A small model that answers yes/no questions on an image's attributes, trained from scratch.
Model: 64-pixel images, encoder widths [96, 192, 384], fusion encoder norm layernorm.
Training: muon at rate 0.01, 12100 steps.
Data: trained on photos of plants, animals and fungi (iNaturalist), 38949 training examples.
Rows from block 9 of the image encoder, named by matrix and row number. Rows with one number belong to one attention dimension. Each number is 128 + 24 x the weight over its row's rms, rounded and kept within 0 to 255. All counts start at 0. Numbers have three digits each. After the name is the row's rms in percent of the matrix's.
# q: window attention query (encoder.blocks.9.attn.q.weight, 192x192), inputs 0-47
# k: window attention key (encoder.blocks.9.attn.k.weight, 192x192), inputs 0-47
q.13 085:149143124123125111088118126109171090150149145164122110101143127114156143143138110130123135137144162106126135111160129120135095126127135092105114
k.13 090:121111093092135137117142155197154123137097156150101100115116136166114083100133117186109136175111129162129126092112131109134149140104151127148085
q.14 096:138148083098175150168141124156148088140157123154122154162175105129157106138126096112070160105146112121137102149125159109149160109140105110110153
k.14 093:132112124150148178131132130173163140177145178152110118127097169141140123095130084159135132136105120166120137145127159083151141145111094103123105
q.15 103:114171152110172151112153107129154115058181128072111116124159140103146146141085151151128158084124130123135097100121159124134134121142096127160109
k.15 099:108138168135120127133123154139133151142130116144109112148128133147145166147147145102160150097121135140139120086124127127110097120121094158116125
q.16 100:144108106174096087135128126124120132142137121119125144145123120137145117143151102119101134108088112155134113149116112167107182108138116104088143
k.16 099:087146176112123128097161147099143099125126137100142083129090181129113117164131136166107137127091145132136129166091100103119130099086104119129141
q.17 110:145143163165110108098126115157137137143100118154150145133137144162166127160114170127089112153131147111202123113148089137140115100154125129137124
k.17 108:133133099104124094188090174120150075121139117113122154106140142101146119127120157141121147104112116100105145155111159125133111166117152128130110
q.18 100:114130158124141131144105087097131152110115147099102137137137133136152150125095111144103125121097175147124104128129137109177134159133117065116042
k.18 104:132153181128122105086127134066127139116095108156104144128121190134129104144141095182179126142121115125135127093117180150135063129124113156076167
q.19 093:103130129156137155073164124136127135170138142108120148116139128166085144146140148138109094120143122127162063148122106116112157143103115137124070
k.19 092:196166107122139191114131137133079130142109147157094127139141134115147126148150146143121137119119177143115159110121165130177074131127119150134103
q.20 098:179152130120132121126170124148128142157126152178080151133088141137118150113105176128136088135166140112096149085121142106122112152128154095118140
k.20 098:141131125167136133161134128094130119125091147141146133099132062164170130110115114063156125102125164154139127103113107115128140123131132120190100
q.21 105:122088138131095147172069128121100134107157132141139121152129116127150123116107134123115109185141155107102148108153128109103163156127105162114159
k.21 100:156136098151150135112143091112120129102127087123135169121142123168110105125060134097141143144114069178125107137136142103112095150169136116130107
q.22 113:084141139112105111109096142140112123148106153166130154134164132155150162105104124129105097169108098155168130091136118052160094140145118131119131
k.22 112:156112123157154102095115145142123111145122141103159163059115142141118102107132173151089192131140133118134138144141128156145138152137161095116098
q.23 100:115101141128162142136096123158108118095118123114093132119170148124111133125131123133128129115144150148168102112184141144138145183114086084154136
k.23 096:143101137130119143074102171129114121118134092113106123142096083148142114133072164145085143156144089138147161122111130126138148136102104114120207
q.24 092:112171143138104103114143118092114103107138106163148116085118152167110095119134118133125149118118142110112208105195144145138107118139099126116141
k.24 091:105167130109133136135131116135123154115153142111084099145142141147097131132135123108092156115152129145164147134134134115134133177116113140169121
q.25 111:100129118172156133144128121149114120103129114122125164141187131100152120159108094147130179143122150088087106116103134188136098114105112121148157
k.25 112:150102171057125134112129119135135146152114122105110134121112130126091142162121136120104100119108110126134076144139118140104131121077172135089138
q.26 096:116118117148104098127122127113146138116117140157143133149149098190151129135135108138097095151149086107137127108141092112132095095070159152135119
k.26 093:127159101079172168142084138144122113123107183111149138082098108126098067113141141125131118103104141166086141160140132099130111115099156163131086
q.27 097:133113089165149146180114130134096144169158103152145142162144124139113121119132146151101111079099096116088094100133124153122171104154148139110144
k.27 095:114127147159124132117126142145113088152150136109140092119132133133129137120137101084113112102142150124149135153133142158122078165112120127095131
q.28 102:116078142148114135112142146122135151133140155130133133109121119155150102136172126184086125103157134094143088106148140133185129115141161116164154
k.28 100:124155111103129144099141168083097115184130141140103129121134141143158089082135154137093110104147162166118121199138129137130096136128078135122092
q.29 107:129105117130144188113131117147132147110139140152098129115145122202095107109179127133107096106071143162105113141118137129078174143122118177146115
k.29 107:077133112150094067143105168136151089157091103129113152137120101117156143143112076111121131137126149101178137130147165177095120155098104134118083
q.30 103:134063126136093129147120149136096151135161097085110144142169125185092164073124124142149122165150108121121111129127089111154106130128136159142134
k.30 103:153132146147147112174118138119103132109139151097152135113082123127123138141122152153120146132144098151094139129113114160168147126124097111143183
q.31 102:107133133153165110117088106154140140106097146145143122129146146104197131098131130089154128129136143148112158163108143153148122141109078182116105
k.31 103:132086143113128118102119102120171130145096139143147164145091159114090133087127116100106120115056121131150148119120145131093149155108159117125112
q.32 109:104134099121119132077107127131129084131116081137123165137100164147108116154129140139084120123113087147150149085158120125114095093132072176126119
k.32 104:149158129131151140101146144085176137144108207117139145105131145104106115127109134140134133162149124165133119164113148118087125159138084115137117
q.33 092:121117168144167176128081148155134115108106150152159125141122112137134108121133128156136182120126120133166154157138140134110089126142160104124134
k.33 096:166095107152131145148102149171144117098111137127128148093090112135147128157126148163064125108108111107103158103124140106185086156134109121134142
q.34 102:153131106150140124124134118137141109142134117124087086141152064151142172162127171096160134137110116123103109160134109111137137098105112143081095
k.34 108:126127090130129102089145130139122121147124084146135134155117175118072134089150129104132112125142175122101151082135147108132130092105140131093149
q.35 107:143134090142141071107147100131175100138075119101123133151096072124155142144138106152103149140111122187157178106135142111144124122168126137145132
k.35 105:125163164171117145139141133087124135103135160132094152112137128098133169122164096177101129135145115089127117102131092127134143104128151158165125
q.36 111:149117066156088152151168143139101107152140132137139153099133085117155060128139107131139112179141102118091110129152118181110091124100159161108124
k.36 101:130112141125124140140124115128147084131142150157109088177123104123076131124149140095130110126118150114088099126124147105100148172158094127139103
q.37 095:126110103142087095151128136141125131127125105120092097135115118100140121122123119096076129143117135127161115121168119083137118164120117141136131
k.37 100:127121101155099135095098150113141114115114091172143108099126185144138079102074113105132143144132134116108118149151093118134142137120111136131142
q.38 106:143136152154155121094157107109128143122122098128164152170067155111140087096135122101137123149120137124145141100105170150119157120122107125111151
k.38 108:131117157135138152138117098135172157118147197120140133133215091144137171102134102116108137094130099139141137125124117126083116121134164119125097
q.39 098:077087162112137099162091134114138167118105115130158150115147104154156124126133105114095119129093191112114139104120124187140142108138081158112134
k.39 102:124106123149119133112117094165103180173188116127092143114119151152130117127114136128111176113121139133134104149095160167139155112124130093113149
q.40 110:103122115099147132122092103120127136157114120123151129122120161136162099115104101112138171111128175134127110160162128103169140150089139096115138
k.40 113:104134131107087136088113141127135149132130085132143152126151165166187100117148116114137170131103130176149101116137130072134100148128120139124166
q.41 101:172083168100146141150090114120142130104112117070178116154119153118153148071116106103151097104142135123119121187136096127142134133139141094124109
k.41 098:112141092099140127120126132116093169127181091156127131153107149121172104126110121144103089126096093102146133130120134101136105126123136124147144
q.42 107:137119125119126101110151145149132166113156156163124126158117076143136113134134146152131101191118112100107138115152158107120128144134115103144107
k.42 106:131123131162119150130139136128146120121091130164174130093129159126152110119137154099166150120114133129097160094138124123137098129117112145127149
q.43 110:131144139104131147130122145150098127157138121168135136140129124099128110138089105137110126104120128134116147121149126165153120107116144129171126
k.43 114:139089137128190107165099130142151114144119146156109071136091083154110118124109125133157114130092125128109146140091158138139164082111108107117074
q.44 088:141141092132129113138173128139116157127145093142139146136110106092130116141115137147121117139165126091142191098175132135124111123117138138137138
k.44 091:167127143114114108154116129092167148102132130147120114171147111155118145121084192060111175104137167111111143181112101151111166117161127167124142
q.45 106:149152098131127129138122101099154101083127108105126164122142119115160095114158116168160118106154153129148137101136115161102105118092121176106141
k.45 104:132117094130143122125138117183143171142155126157070105173153097139113128150155105116115112113113115185130121175124100092119148171150117104126152
q.46 107:173133138133132130125133153158123138117167164135122125119100140131136101185100141114117134169133083132096107176136126131143123145096105098121105
k.46 107:095104092126138152152111064131140115114111112150159171140136041117134109156120132115159099118109148139082133123110103124112143138122140126184119
q.47 100:110123132142114136112144094169140145116171130145139123128148118138078142164151130117142127064128128132114153130120139117086090136113067126144108
k.47 107:158161148104113174136157142109155127136140088119088127140151131129100150134089152085138175130122125132163138130179149139133113116137123130104132
q.48 114:144130111103176165148182159135151127133144132155165108122166168167097125109108186129115117116109126099151137095141120090138121166155130113119134
k.48 108:126119150118139115114155133148082125144131116152088189163100139089097113124102143107105088098131125130131135126134134142104130155106131132124103
q.49 109:095116164112081133135132086092151111129154145109185150122146154140121098103132130138117108118140157132151118132154136138147129141103145149098117
k.49 106:153148109118142129112144117148107117116104121127112146121143112095137123100076105167152174118148163132103115102129106129139111135131067090087172
q.50 094:140134127219127115098153164148137101176116112136144146124140118099104125121123124136192110167113115139181122139099122143136113092118121094151142
k.50 089:141143144115145130132143142124131155137163054120158108131143108140137155119104114084122132118109140143141074110154135091105103159142154120156180
q.51 099:084163095089127121130147106111139083156124139139168122109180153176150133131119084128132123137127113126134138101126174114095150156171117139096134
k.51 093:164106195136113144132111091157119096141136152144125152132136127112103134105114104124136117129153148144100131103146109175125122151094172133176088
q.52 090:136147108150118170108110145111128131126121164180168130163139065115113158110116104146077115157133055160125133075114114118148159111057143100137135
k.52 092:086114170162082119142136128082104103109085148162133119129150133143105123138132083112138110123128109125121068132114083110121140133151116125150151
q.53 106:137110112151164076095103119147125109123111127115081143137078099133145093099105157141130139152101105105075153152118123144166111120146131125147147
k.53 107:161097096159141144129121138078149157113137089108126127166093158156155105137152125129116098103084125132138137136125131121138146120093112174171116
q.54 101:128100154163137127169129103146107111176075137103130171103112134087103158118109136095145096119102122095136127115097144144118123142113088093082128
k.54 098:131149193114176144105124120119142154095169158101147115083113097126149136128106122141152134124127114080096127123127134124135119097143111110144145
q.55 114:138096092129126138141110130142114137125138121112126139078120114146133110146130124126167093152119112095124177139165086137130136130130157135138165
k.55 105:093163149157128156121142131114174137120187099137145169131129101142122133133117129124102131145095130074130127064122140147161197130113114095141075
q.56 093:102160135155136116148105122121099118121137070138099150105103118136128111150137137165139109169138120115125140120157126113136126141114125150180145
k.56 102:146128129151164127144102112140126097115129100134145078109101129155121099139107097144126151099124135117122139125138119124142147122132141103126120
q.57 111:090143148107150125143060159134147138121104130153161121126104125142147162121145171137121114126114106103088087148116130132093181085167137082146138
k.57 109:155101128176113133143130138130105120118133107113090120136190149135152125104145141135135155163180123143139078073169115139159129134097129177132113
q.58 091:130123142139102093140109171103123060155112086145119183126136138193126182135093156176140131128108147112128121105155102130149118153133138149092141
k.58 092:158114106097177135106115127120148108076120110142132169138098154120130119121151097099117113119162157102088124071132131148138164113100118108182091
q.59 104:122132124130139088139138083085148147145140117132078152118139123122114100095152122129114102140122129143146183103152143158124122123119094189113084
k.59 103:138173121097166120134143118116138151101119116123179150148155151148133139121137115120184150100097173109101165108091142148100146150167123095138106
q.60 100:103117153123111106119102131189144154126102091119117117112136127104144133135104152140142146151163089092107102178148167149151142130138136146096106
k.60 098:114083165109118132130112152099147107140117136094136136142110150106170087145120114141119098109180136086143120137135143119117143134148147147164134
q.61 090:122134133119139125160140139121118144145119105113102140146145157144127123103121150128163114116125134134123101116141105092119127142159102124146179
k.61 089:144121102135146073143095143153078093102137132156144116101079123139172143141125107141135160125141096127155160130145120128186132124097147145128098
q.62 103:154138093168097122161084160096117119103170104115073125140134134115174142127167104100131129148133104139121143117112131123116167095112175183132132
k.62 100:113133109141131104137142106140144111133135128109126105187138130148121106155118148130140126168100153088140110100139157149135163136120112094112142
q.63 103:088168102106148103172125148092114135145161130122125110127151157188140121165152145162139116129120165161098135134132162119153161081107127138110113
k.63 106:088172107127151080127157120162127157115108141129115161140137114143149142158116096115138147122136131115103112114165125140158116136166147142108114
q.64 090:104121130116142117112113137122162077126106120111110112148149140123120151151138128143145101139118121126116141130134108133099121112135112099070109
k.64 093:135154103105095077077155161142124125138105073136130119149128109186130104155082113125167154147121144098142172136093142120110129096168148120177103
q.65 114:135135141124154133139132117086158148180113089178155132106099097158089154142123117095130134131155132140097141138121097118111150114072121173154132
k.65 109:092157090106149168101079142116143130101140163152140132141177110114110085138114108171120125141129147153127126117135144129099134150139128087110110
q.66 104:116110125140121138129115114130149139126142065151102116097091124139109093128126096184090135158148092117140131129135143148122136122115142141113124
k.66 111:136161114088161120120104132097143120147142153158095140141143128100168107145140125104113146087111132109129155120142168146122121173152136115101125
q.67 090:123114133097136127144115152113127144110124146226164169157102108119143105152158162145108103087101130117146156112104125143094122133128105122124102
k.67 102:154145138136136118128113119089145124144121137095128166108159126131150127125151117108146156133114126148102093123112103218092147119122148148105123
q.68 099:147121141113137163094113104137152075096144128132140136127097113135175104138157176132129154071137134178175112130149140133126067151145106151155113
k.68 099:120099098108140162141119105113117119139153093087126137097130137152136098117121162133120132112166139129129152163105114157089145131126085148146132
q.69 100:124159152151122136141104076131147128152124141143102139096070089086169163133132148101080096117119156088130137145109126127073103101144097103117100
k.69 097:148137126174133126137118155108111137085140110103122116149165152160109130101121110124123159131167131135162112146104116115148099135161152120135108
q.70 101:146126158123105159087101172137074119140122095115113147096126135163179145121131110124089130136155078101092139154156142148119124143172106103142151
k.70 106:120104158126104130087140120144142132166182125105124127118111164110146126137119132102139126136107115172126160129131160177153139154146161111155090
q.71 100:159111135133119142123152129176126084124089094147128129138113143133097184121149096120152149121105110156120143138160141131117154153125127105122135
k.71 101:120117136119099132141118131107121100131127113134114151188125131135112141107110113095106145120118079150111096121151149145148114159135126151170118
q.72 106:122145132153141104144130125111109091076178097124125094163127144135144169180112159128115116168132157100120156157141139130163139127143097147164107
k.72 106:153093109102191110089129128149109117155105126118124143098097141141131133153140099119130131116148201133134155097140117159068138138130131136125118
q.73 097:106127108104157130146142137118101143155122078097135105095150191138134154161135146155157108132126125138163153151156142111103124145143131105133181
k.73 096:097163086117094107152108094112130112139164129143132129124148076182132156124128100093092135112135126103143161133136098141160162106119140123147102
q.74 093:125101106121137106159089153093131126140107102146146166129122119136201172097123099124123107118125117148133134099104164137121109115123123157128108
k.74 101:121152117106150115126111113084138121101139126170128148130110106098135116116165154113132128115102108116088180122096143167149175144155148138162122
q.75 098:140116165135123116125127137142116122140110141112171126126178165103090136111138131143171135144140177104139122120105148161123126163129129118165135
k.75 097:162116156130134134121106160148138135117130138102115170105082125143146132132119119082091132147128117143113131077155096122088142167107089089144112
q.76 093:121131133155023126131109084155145109110135138114160123152183154154164148146107162110109121060136152121132149154085144154158109120115096089129087
k.76 105:088129132152121087090140123163141152093156143130135107140127142103124132087095108150094128144164129112169115125141137148163147133130106127121126
q.77 099:126148126117102116093163102138159152112087159112144168154122122117109135134114070113092137111082105127105169113144148133113153140109150128150149
k.77 096:131116098145158117123128126139121141132129141105106168126169125065113122120127168108164171145106119116100148113120110102115103162163147145120124
q.78 096:098097176164118141080136155146136094112128095140079141078154135125153120167182130125132127129113139132127115139138148117118119156125132147127088
k.78 098:141132164153089111116126116143125086141105122112192140149118118128162101095075111122146130095146183121123077150109112154115085130170152154129142
q.79 104:119145109143149135075141158068129137137134125088124123145112169158160119157122175187118104101112131144150151109102118117142144103100141125124159
k.79 105:129147159096166080144139103143153161161135138133099131113138144140137123128126154150132112085114130074130122105127131123132142133102147159107142
q.80 106:157122083128170120078128166150140150122081094136112108115145149167108157153139135119142173137086146140130140147126109124133121122101110171137104
k.80 107:100097120104124141114113141109125126182100124141142151091124127163158121157129100101095117108118111112115100146150140136124073102136150144133095
q.81 104:139110123138160105102161103133128132126126118125123109144104093096109120121174193114134152111129162120151105146104091087115164163126136134108141
k.81 108:079129139118113101112152147147119102132139141139135113107129108170125142154088156129111096101108133109177156121097134097118099075145102136116115
q.82 113:142110119118145130121124132099123114136130109147091131122127111093134149136119101095128112113115142139121131137184138107141134153127113196107145
k.82 108:133178118156166133137139152087146122125095093145116147078127106145136151079183140133170143150154093158132123148140144153163110118105168091117117
q.83 091:115179117129101109142112125149112147120153106118106089140131138094143146114129108101106114099123104115132124141092097098146130164132121136128145
k.83 098:095120126182126131150154154083165123142136111105161124163097103100122137138136086120108099110110136134138150135153113153169143142139135141131143
q.84 096:102111120128093103152098137113106113123118146135127157141123144162158123137136167108140124112113107145169102135130108137120108142189130166130193
k.84 098:140143104151169149119135113093146089138118125161138129077117113176161133139152142145124160101151117130160096115100109125134135116090135147120113
q.85 090:113144143160137134094077181115139124140168111115169138107103129107105154175108117180102095151126141110140132143112110127138137104146131143143116
k.85 089:143152117106123128166174065113135102142158138154103182104164113139131149109157080102121165139159099145087068092110152134109136156148109120118153
q.86 100:127149124144148145138071056115140122068162126077115079161120150173111134115142128132162156137101104132133127177155156102113154117153117141144109
k.86 101:141081101161127138124127146076074121147086116149147112120125131148148128148154118143163116109174133086105151164167106116096100093121124093106146
q.87 098:149145137168105145156100138104108149119120103113104150133141156177148153147092129113117121126118144123099159097174133123087129121118172143125151
k.87 096:180138143162182103126145145129180142140151135140142127126109152144126148143156144137114151130073159089109124102109129124146132091104138167110118
q.88 095:111121126136108119116129080121137124085140151099115097156106168131152172146185117129128158149160103137095125158111146117118145130107121122205102
k.88 100:120111100146139097136130124134096131135113128193127095132141083148124136117111109134137168122147145137129162115127080102134099107132140190102145
q.89 101:135136069127153132109110136126140153156159125125132085134104125113102140159189097135118174122103118122111118090121124127173132131069153124136130
k.89 098:108080122090123140107071152148105122122092156143125147128121109085114134160165092147068108154103134126105147147134115110077089137146149131119154
q.90 088:081117148114119135104140110097117145137119155085170146084112112184159114092052154135139099137156124149114131127117147162137097107151139096119116
k.90 086:193097115092155163107117150142125152117163142120109114131143139094147127113144169177105118138129179138096180120153113137151164137134138139133156
q.91 111:145112149096165112068138132121105095154130098148140096099153123099114125124167140180132183131154137099128128116136144113125107116141109123122119
k.91 111:158119140074083137141118138164117101134107155101114102096140123143123120116101145088076071122138139181136175112105160104067129098151106147135138
q.92 093:138139143101132112136123138148149147157109102082163112099113126147152137164099139123122123118108142123127123194099163095083081094145135127123098
k.92 092:143140191140115087120107149113136139121137152112087120135160139196100154142146127122133130102122175156128143130128151124143096122110141120180092
q.93 098:133151043163117124139147148076157124141087137122124133141125132137161117116122146127148112170139137133118124136180172104103144135111111147165132
k.93 098:133110128143134152127154110130123105099137096136124131119132127142143117145147074154128129129119142121097187104162127121106090110136075144136091
q.94 104:145110104101130100121155142114068119143127162134112109144135117120144129148131132172115102117134138126117165129172098140143128094137113087151133
k.94 096:148155150128096120145093096097123138133127136177138151153140119121135153155172105098101108114134110147140145117123138146198138055085161156144111
q.95 103:136144134116116118092149105109161111194121146118135125162125134111103138128132114137088134091129125083113146144134137140115086105164106120154134
k.95 099:119140138110080183136117128121099150125156118101156087128143132121135155120142129154143135132127136135123163122163129117156115115156144144152125
q.96 098:132103147105152071158075150142124156116117139096121178123121106115111121146085142158067107102092176136121124091131144131125160114162143152116169
k.96 101:107096072150154127140089115126140131138150110162146085132099149139146114151111175120094083130123119131119133159147121151108136121134176153147157
q.97 084:142099141129084105107142161147110116145139153137181130150104121142134127134101149127136156109102134144095073079124156108132092106127137131116184
k.97 094:126109158120134121154107126112123125130081072104110172191126143146127128134128118098100112091153152144141149144136160139128132098119156110170147
q.98 101:144105137160122077142147150119120156160104128131151105174095105134166119098100141130142127177128126123114097136099103105081116132150119135119133
k.98 106:153142140107122153135163123144123132154083069109137121135146122132133154130125103089102147130144078112122116115170170127169143161142150097139156
q.99 090:078138087160070139116097127137148134145161095143113108182150098141143111116123085133166153111124134122122137121139114115132095165123182087161112
k.99 089:160143150117084112125135132172128143128144109115118089080099086148114159140150141148139120142107140118107117131151117114148105154113128157157130
q.100 083:152094081171140179130128105134172142112112165186130129093159131147123117154118105110094083136119112100113130134107103154137154141144130123143131
k.100 082:126135129108191125110120111119075159138113164114093163131126129118121148147143151121151136174090147137177126103122121129117116131146127148101138
q.101 112:141136142171100108146103158143146166154124108126171116106106116132108153115102109122168165172129126109146114138109166103122153086114132134111168
k.101 105:094119131145127110138124158136104135145116106095150122157180156092126133107144114105182105149131157098136094108137162129161108116129163141148136
q.102 102:139130136131085122143159110141137087114124122151076148120108139106156142164127147131167105109146104111130134078147111146112069176132068158122181
k.102 104:122062127080125129139130087123107122124145149089137181154126140136143105142102139161102138138095090123120163174126108128126133125139128127146124
q.103 097:131126121118130121071126161113134095117183098128104104173085071112110105117127135128153142070082115119213148117131113158126165134086166165171093
k.103 095:111131135166084102085113130137150159119114098132133134139130114142116123119120120140078118119172113130065127098126191175114100172090074123136158
q.104 087:101126088109131108099120149105160162101121122116135132094171185133136139154151162154091142114183146109102101121131089089116130155115095132048137
k.104 085:141135127085163157121131101117128096112118129113110079087180093136120113157165141128192158147150140138143090156131091114092150073166093174122103
q.105 111:167111156116180089128131155106116121096133135132136176173134093130121127129138105100149141138118107121123139083161142088104142119122132115129153
k.105 108:118145128170135116149133162097163166153105105147135123144095099115150125155146110077132103082160169118130130131086154146139130125131089108112116
q.106 097:109133156137151092135102123130119099120095139094099125095131084130105139109128110097155158151115142151147115137127159177135140134149086123167127
k.106 097:136170095104154129085132063108101159149191188170103122123111135151125126165153111122119084138105150127096143145138111111097101121155128089105115
q.107 114:111168154119152118138144128095184091112109111114145095151102096112163137126120115126126133110109121150142141118122142144109140150122139108160154
k.107 109:101078099144106133102137128126109118104113138097113144127097119127091108163082149149140128072143133149144127124148160125096132170093109100145125
q.108 094:149151117128153155133164150089124124139130118140128161076131142114160117147120137120111167113100111124148124121111140109136142083125116106084089
k.108 093:165115121152122146132123179138174094131135151103161140116121116148134139110118130136089122165131118128167148101126149136146170081131124067150107
q.109 100:164112135094128146139128123091103150146109157126166126148134141137127142103132138121120143095084139104135139170108141115131112104152158142109142
k.109 098:095151131089123090154117171126130103157089126139135126129141153132123116138110101138112111100157085123108099119087183130142129146148141172128148
q.110 099:132134098145170133140151104143111182120110148109142111110180124087107133131147141135132094113141141158102120157111136111090161069156120132114151
k.110 094:123143124197142115125063141139140126106146138153086125106165108094146139114148141090163095152155131134184093093114142145112116123139131133121143
q.111 099:136137118141149163107130135110119176138116102169125145125129116063143116142167116140127115101115131150099116149139151102099086133103158117122117
k.111 091:138084094122121106136123123116178127104116176143117105094125083123151155091158117096101150109122160137090082108106131140107155138113158136087137
q.112 097:140144115122138117164161120087150093133131091141139085095157126137112132132187104126165127082099128108170202137133133144143155157094149080160158
k.112 093:152109095160126108095073140139096116125144198085128171092159113145135132106133127115128127163145106156116146130115168149108085144113113143129092
q.113 090:139149110097144107133158124102095126136130153147161106098146155121149132118146134151126120095146165120115134136138132111138115158105127135078199
k.113 088:088124123134086081156065137097128101156103123126142140134111122125168119116142091125163117149123154146113137157126110149133147112112121119164047
q.114 099:111127073140133085124156094148131157126153107111141095121142109171146114095129098181140126146151109124134146131074133177192131112132088150107119
k.114 100:141133177143107126139082121136146122148107135108155108130124135167126114130153153091155124138111125130173152108083142166095095130111180094116161
q.115 096:118116163079119119100123146097145120125129119112104130149155154132118118151126117150157131129128106132069130144124155139095126117115177136097137
k.115 104:126123138124114158195128111097152129118170087105132138143124118176085114080134143161134103098159136131120128139108115126168168136113120131116149
q.116 106:190116122141107081113102151154111148123108094110137117134101111132117137129138140134137127144140117130128163110131140116090129153139135131125133
k.116 104:143138107088110125151117157104108105125096095101162137191158137105157105142072133119109085156125125113084105178130134125158067163163152141142155
q.117 099:135143119153137152150094122141162128108121126146120134156129098114104099132126112099141094118148127117146142121174144157134147140107200092188122
k.117 097:138071099144138121126130167151119135108164101139072137144095087122114139122128082118118119163105143174137132103128120131123125147100111160131132
q.118 094:144166153128138101117125132119102108128120128128086154141130155096164137131146113116112147119128103107116137126128121157108132120156103153107130
k.118 095:117137150176095147142102101131170124120161108111172110120093138110157105141112111121098124117090159119075118125072130150090100142115121124134124
q.119 083:134140135157172132118119164096143166160151138134129126140089123128105125094135137151116159135086150129155088166081123146091161124145111121141152
k.119 083:136160121121113103139162068147085117099115121154100115179090146123117101118149121137153137128118135119160104103135172141105140156139147122144089
q.120 093:136130123123154135139141133161105132122168132132150156096108101140179126135114105132126182115108159154125140145093187139129130132059115064120115
k.120 101:110143117142071140120153169094127122127099138180139130152118106102119112150137168117122161083128103132189095133116106145162133121091105114121140
q.121 097:125108079156101096159117110123100161127124108102117160142147124146133124132109124142151139153138147095136140128120116104142157120138138132126089
k.121 097:122153141132096106157080129130125103118107106144155102100139138153149176142119099060146129133181077104111162173123107137116079096141117126138137
q.122 093:128104133156088158136169117150111117132113111160156132115142130126122126133113134103119153165126099130128151153128187146170101128136124100185056
k.122 091:180151078137164140085165122141117118096112144142131157104104145123097117157144128117117160160114168148150151133146142078116155128136122149066177
q.123 104:135121141122117154098113132124122150128129114105163103136122143125138165061094131057120145125145095142101130139138139156134106143136116138124172
k.123 103:134102150077139128157142163149118138158117152127144092149127136148165145185105094158133088130115164102108131146101101091142140130166145122130140
q.124 108:118117107146131136155130136113136143165127120131161148114123118106088139151123122126152133154150184101155084071091150100164123138107102061166119
k.124 106:117169154107122117168135106102106162140105119126111122137104139115146123129124159108169100134107143129150107122130103130164094100147171144151129
q.125 100:160158129119078116139153115130112133144167145122150100103116130123140127133086118088152095127097127153137114147143137136160192113099146143116131
k.125 109:105104114137141108130164147081112167125103132149122131122125136141137126166136134137112127166097071141153169141151100123143115079152170118118138
q.126 086:171088142124127144111068138173156118163172175129120123068175106093139133157158115107163116103111138117067109155131141084096095139105113166119148
k.126 095:090108142105118147098135101076105155157142120144102125123155087136136096103155131130129137100147168067140093118119137121108145102086098127094163
q.127 115:094111115093151116156157117114140134067099129080132162117128119130159136110114128121147159143112134117126119119134130102120140140117144139110155
k.127 111:111133138178116121107101123110179116139101104088149114078114137145121131117118146174166120096151125136083088158112119149084133124089099110124121
q.128 082:126125120093128167101130095113116167115127144080157126135146142120161109112083088170118123097095148139125139137123125120144118167199149125160106
k.128 085:116123166100155119139125156135144102105100116134160109122119106153157130129101122139133110093127118122124097149109141089106154126114150065149161
q.129 097:111135118147150108143154108116111161101109105137136096117121095118132128084142182158162145133161139134095125145170115109109126089118130149142090
k.129 096:082093096106102156138121134084110076124144135155104153136125125143107102118125113136116135074139094110125147124180121108123136130087133099139124
q.130 088:129146112099071154108153106160151112119138120125120115129125141128100131116129131090157140083150106133133145149080119103127103142113105043163147
k.130 094:134115111159070120141116094096130121137115127106161127134113144107147136133106149122121094143169100145111055128140138098096124132139083129169108
q.131 092:137124127127088134110149125110120102147142132146114147114138160104123130144160118137118109119147138131074147140089134148132151135109141105162122
k.131 095:158064108140104136161092126132153108124139120118124140108172098097113136134124119141155073148136140164165163112145131116116145107163138113131141
q.132 093:095133151161129165122184087142139124121119159128180098166114116141110113157141123143164145129097107109113098115121112140121120110137091138156118
k.132 096:134125087140121142119108127112159142088106155117063125157082106150113125141135123114088147127129153148141147131157170136094162101101135093122136
q.133 111:127118155150171124103119117136165133127113138092116152079089144119149130101141134126114171081118144151203141105139120111126118166158137159118153
k.133 109:096091121105146129110155143157148176156129135121166091126128141109157112125141120133136098135116176092096107146105129153133090114139090124124114
q.134 096:132123109114212127146118143070131121120147106105103139124140128107155086140150159148119139137095107107103121101166127111110150126161094157129145
k.134 104:155141181163127151108142161152119103147128134116125162140124126162155120127086108166107154107109126134109171140136129108165147104124154106127122
q.135 102:147113092098156175155135115130109107099126152146153150181174138154095133112127118129142170112119104097141124157135186146150172113166099130191170
k.135 102:114220139152173118134128121130118149138133161110121163146103133095131124105127134122148150162104144131153161152119147124104114137134138130148173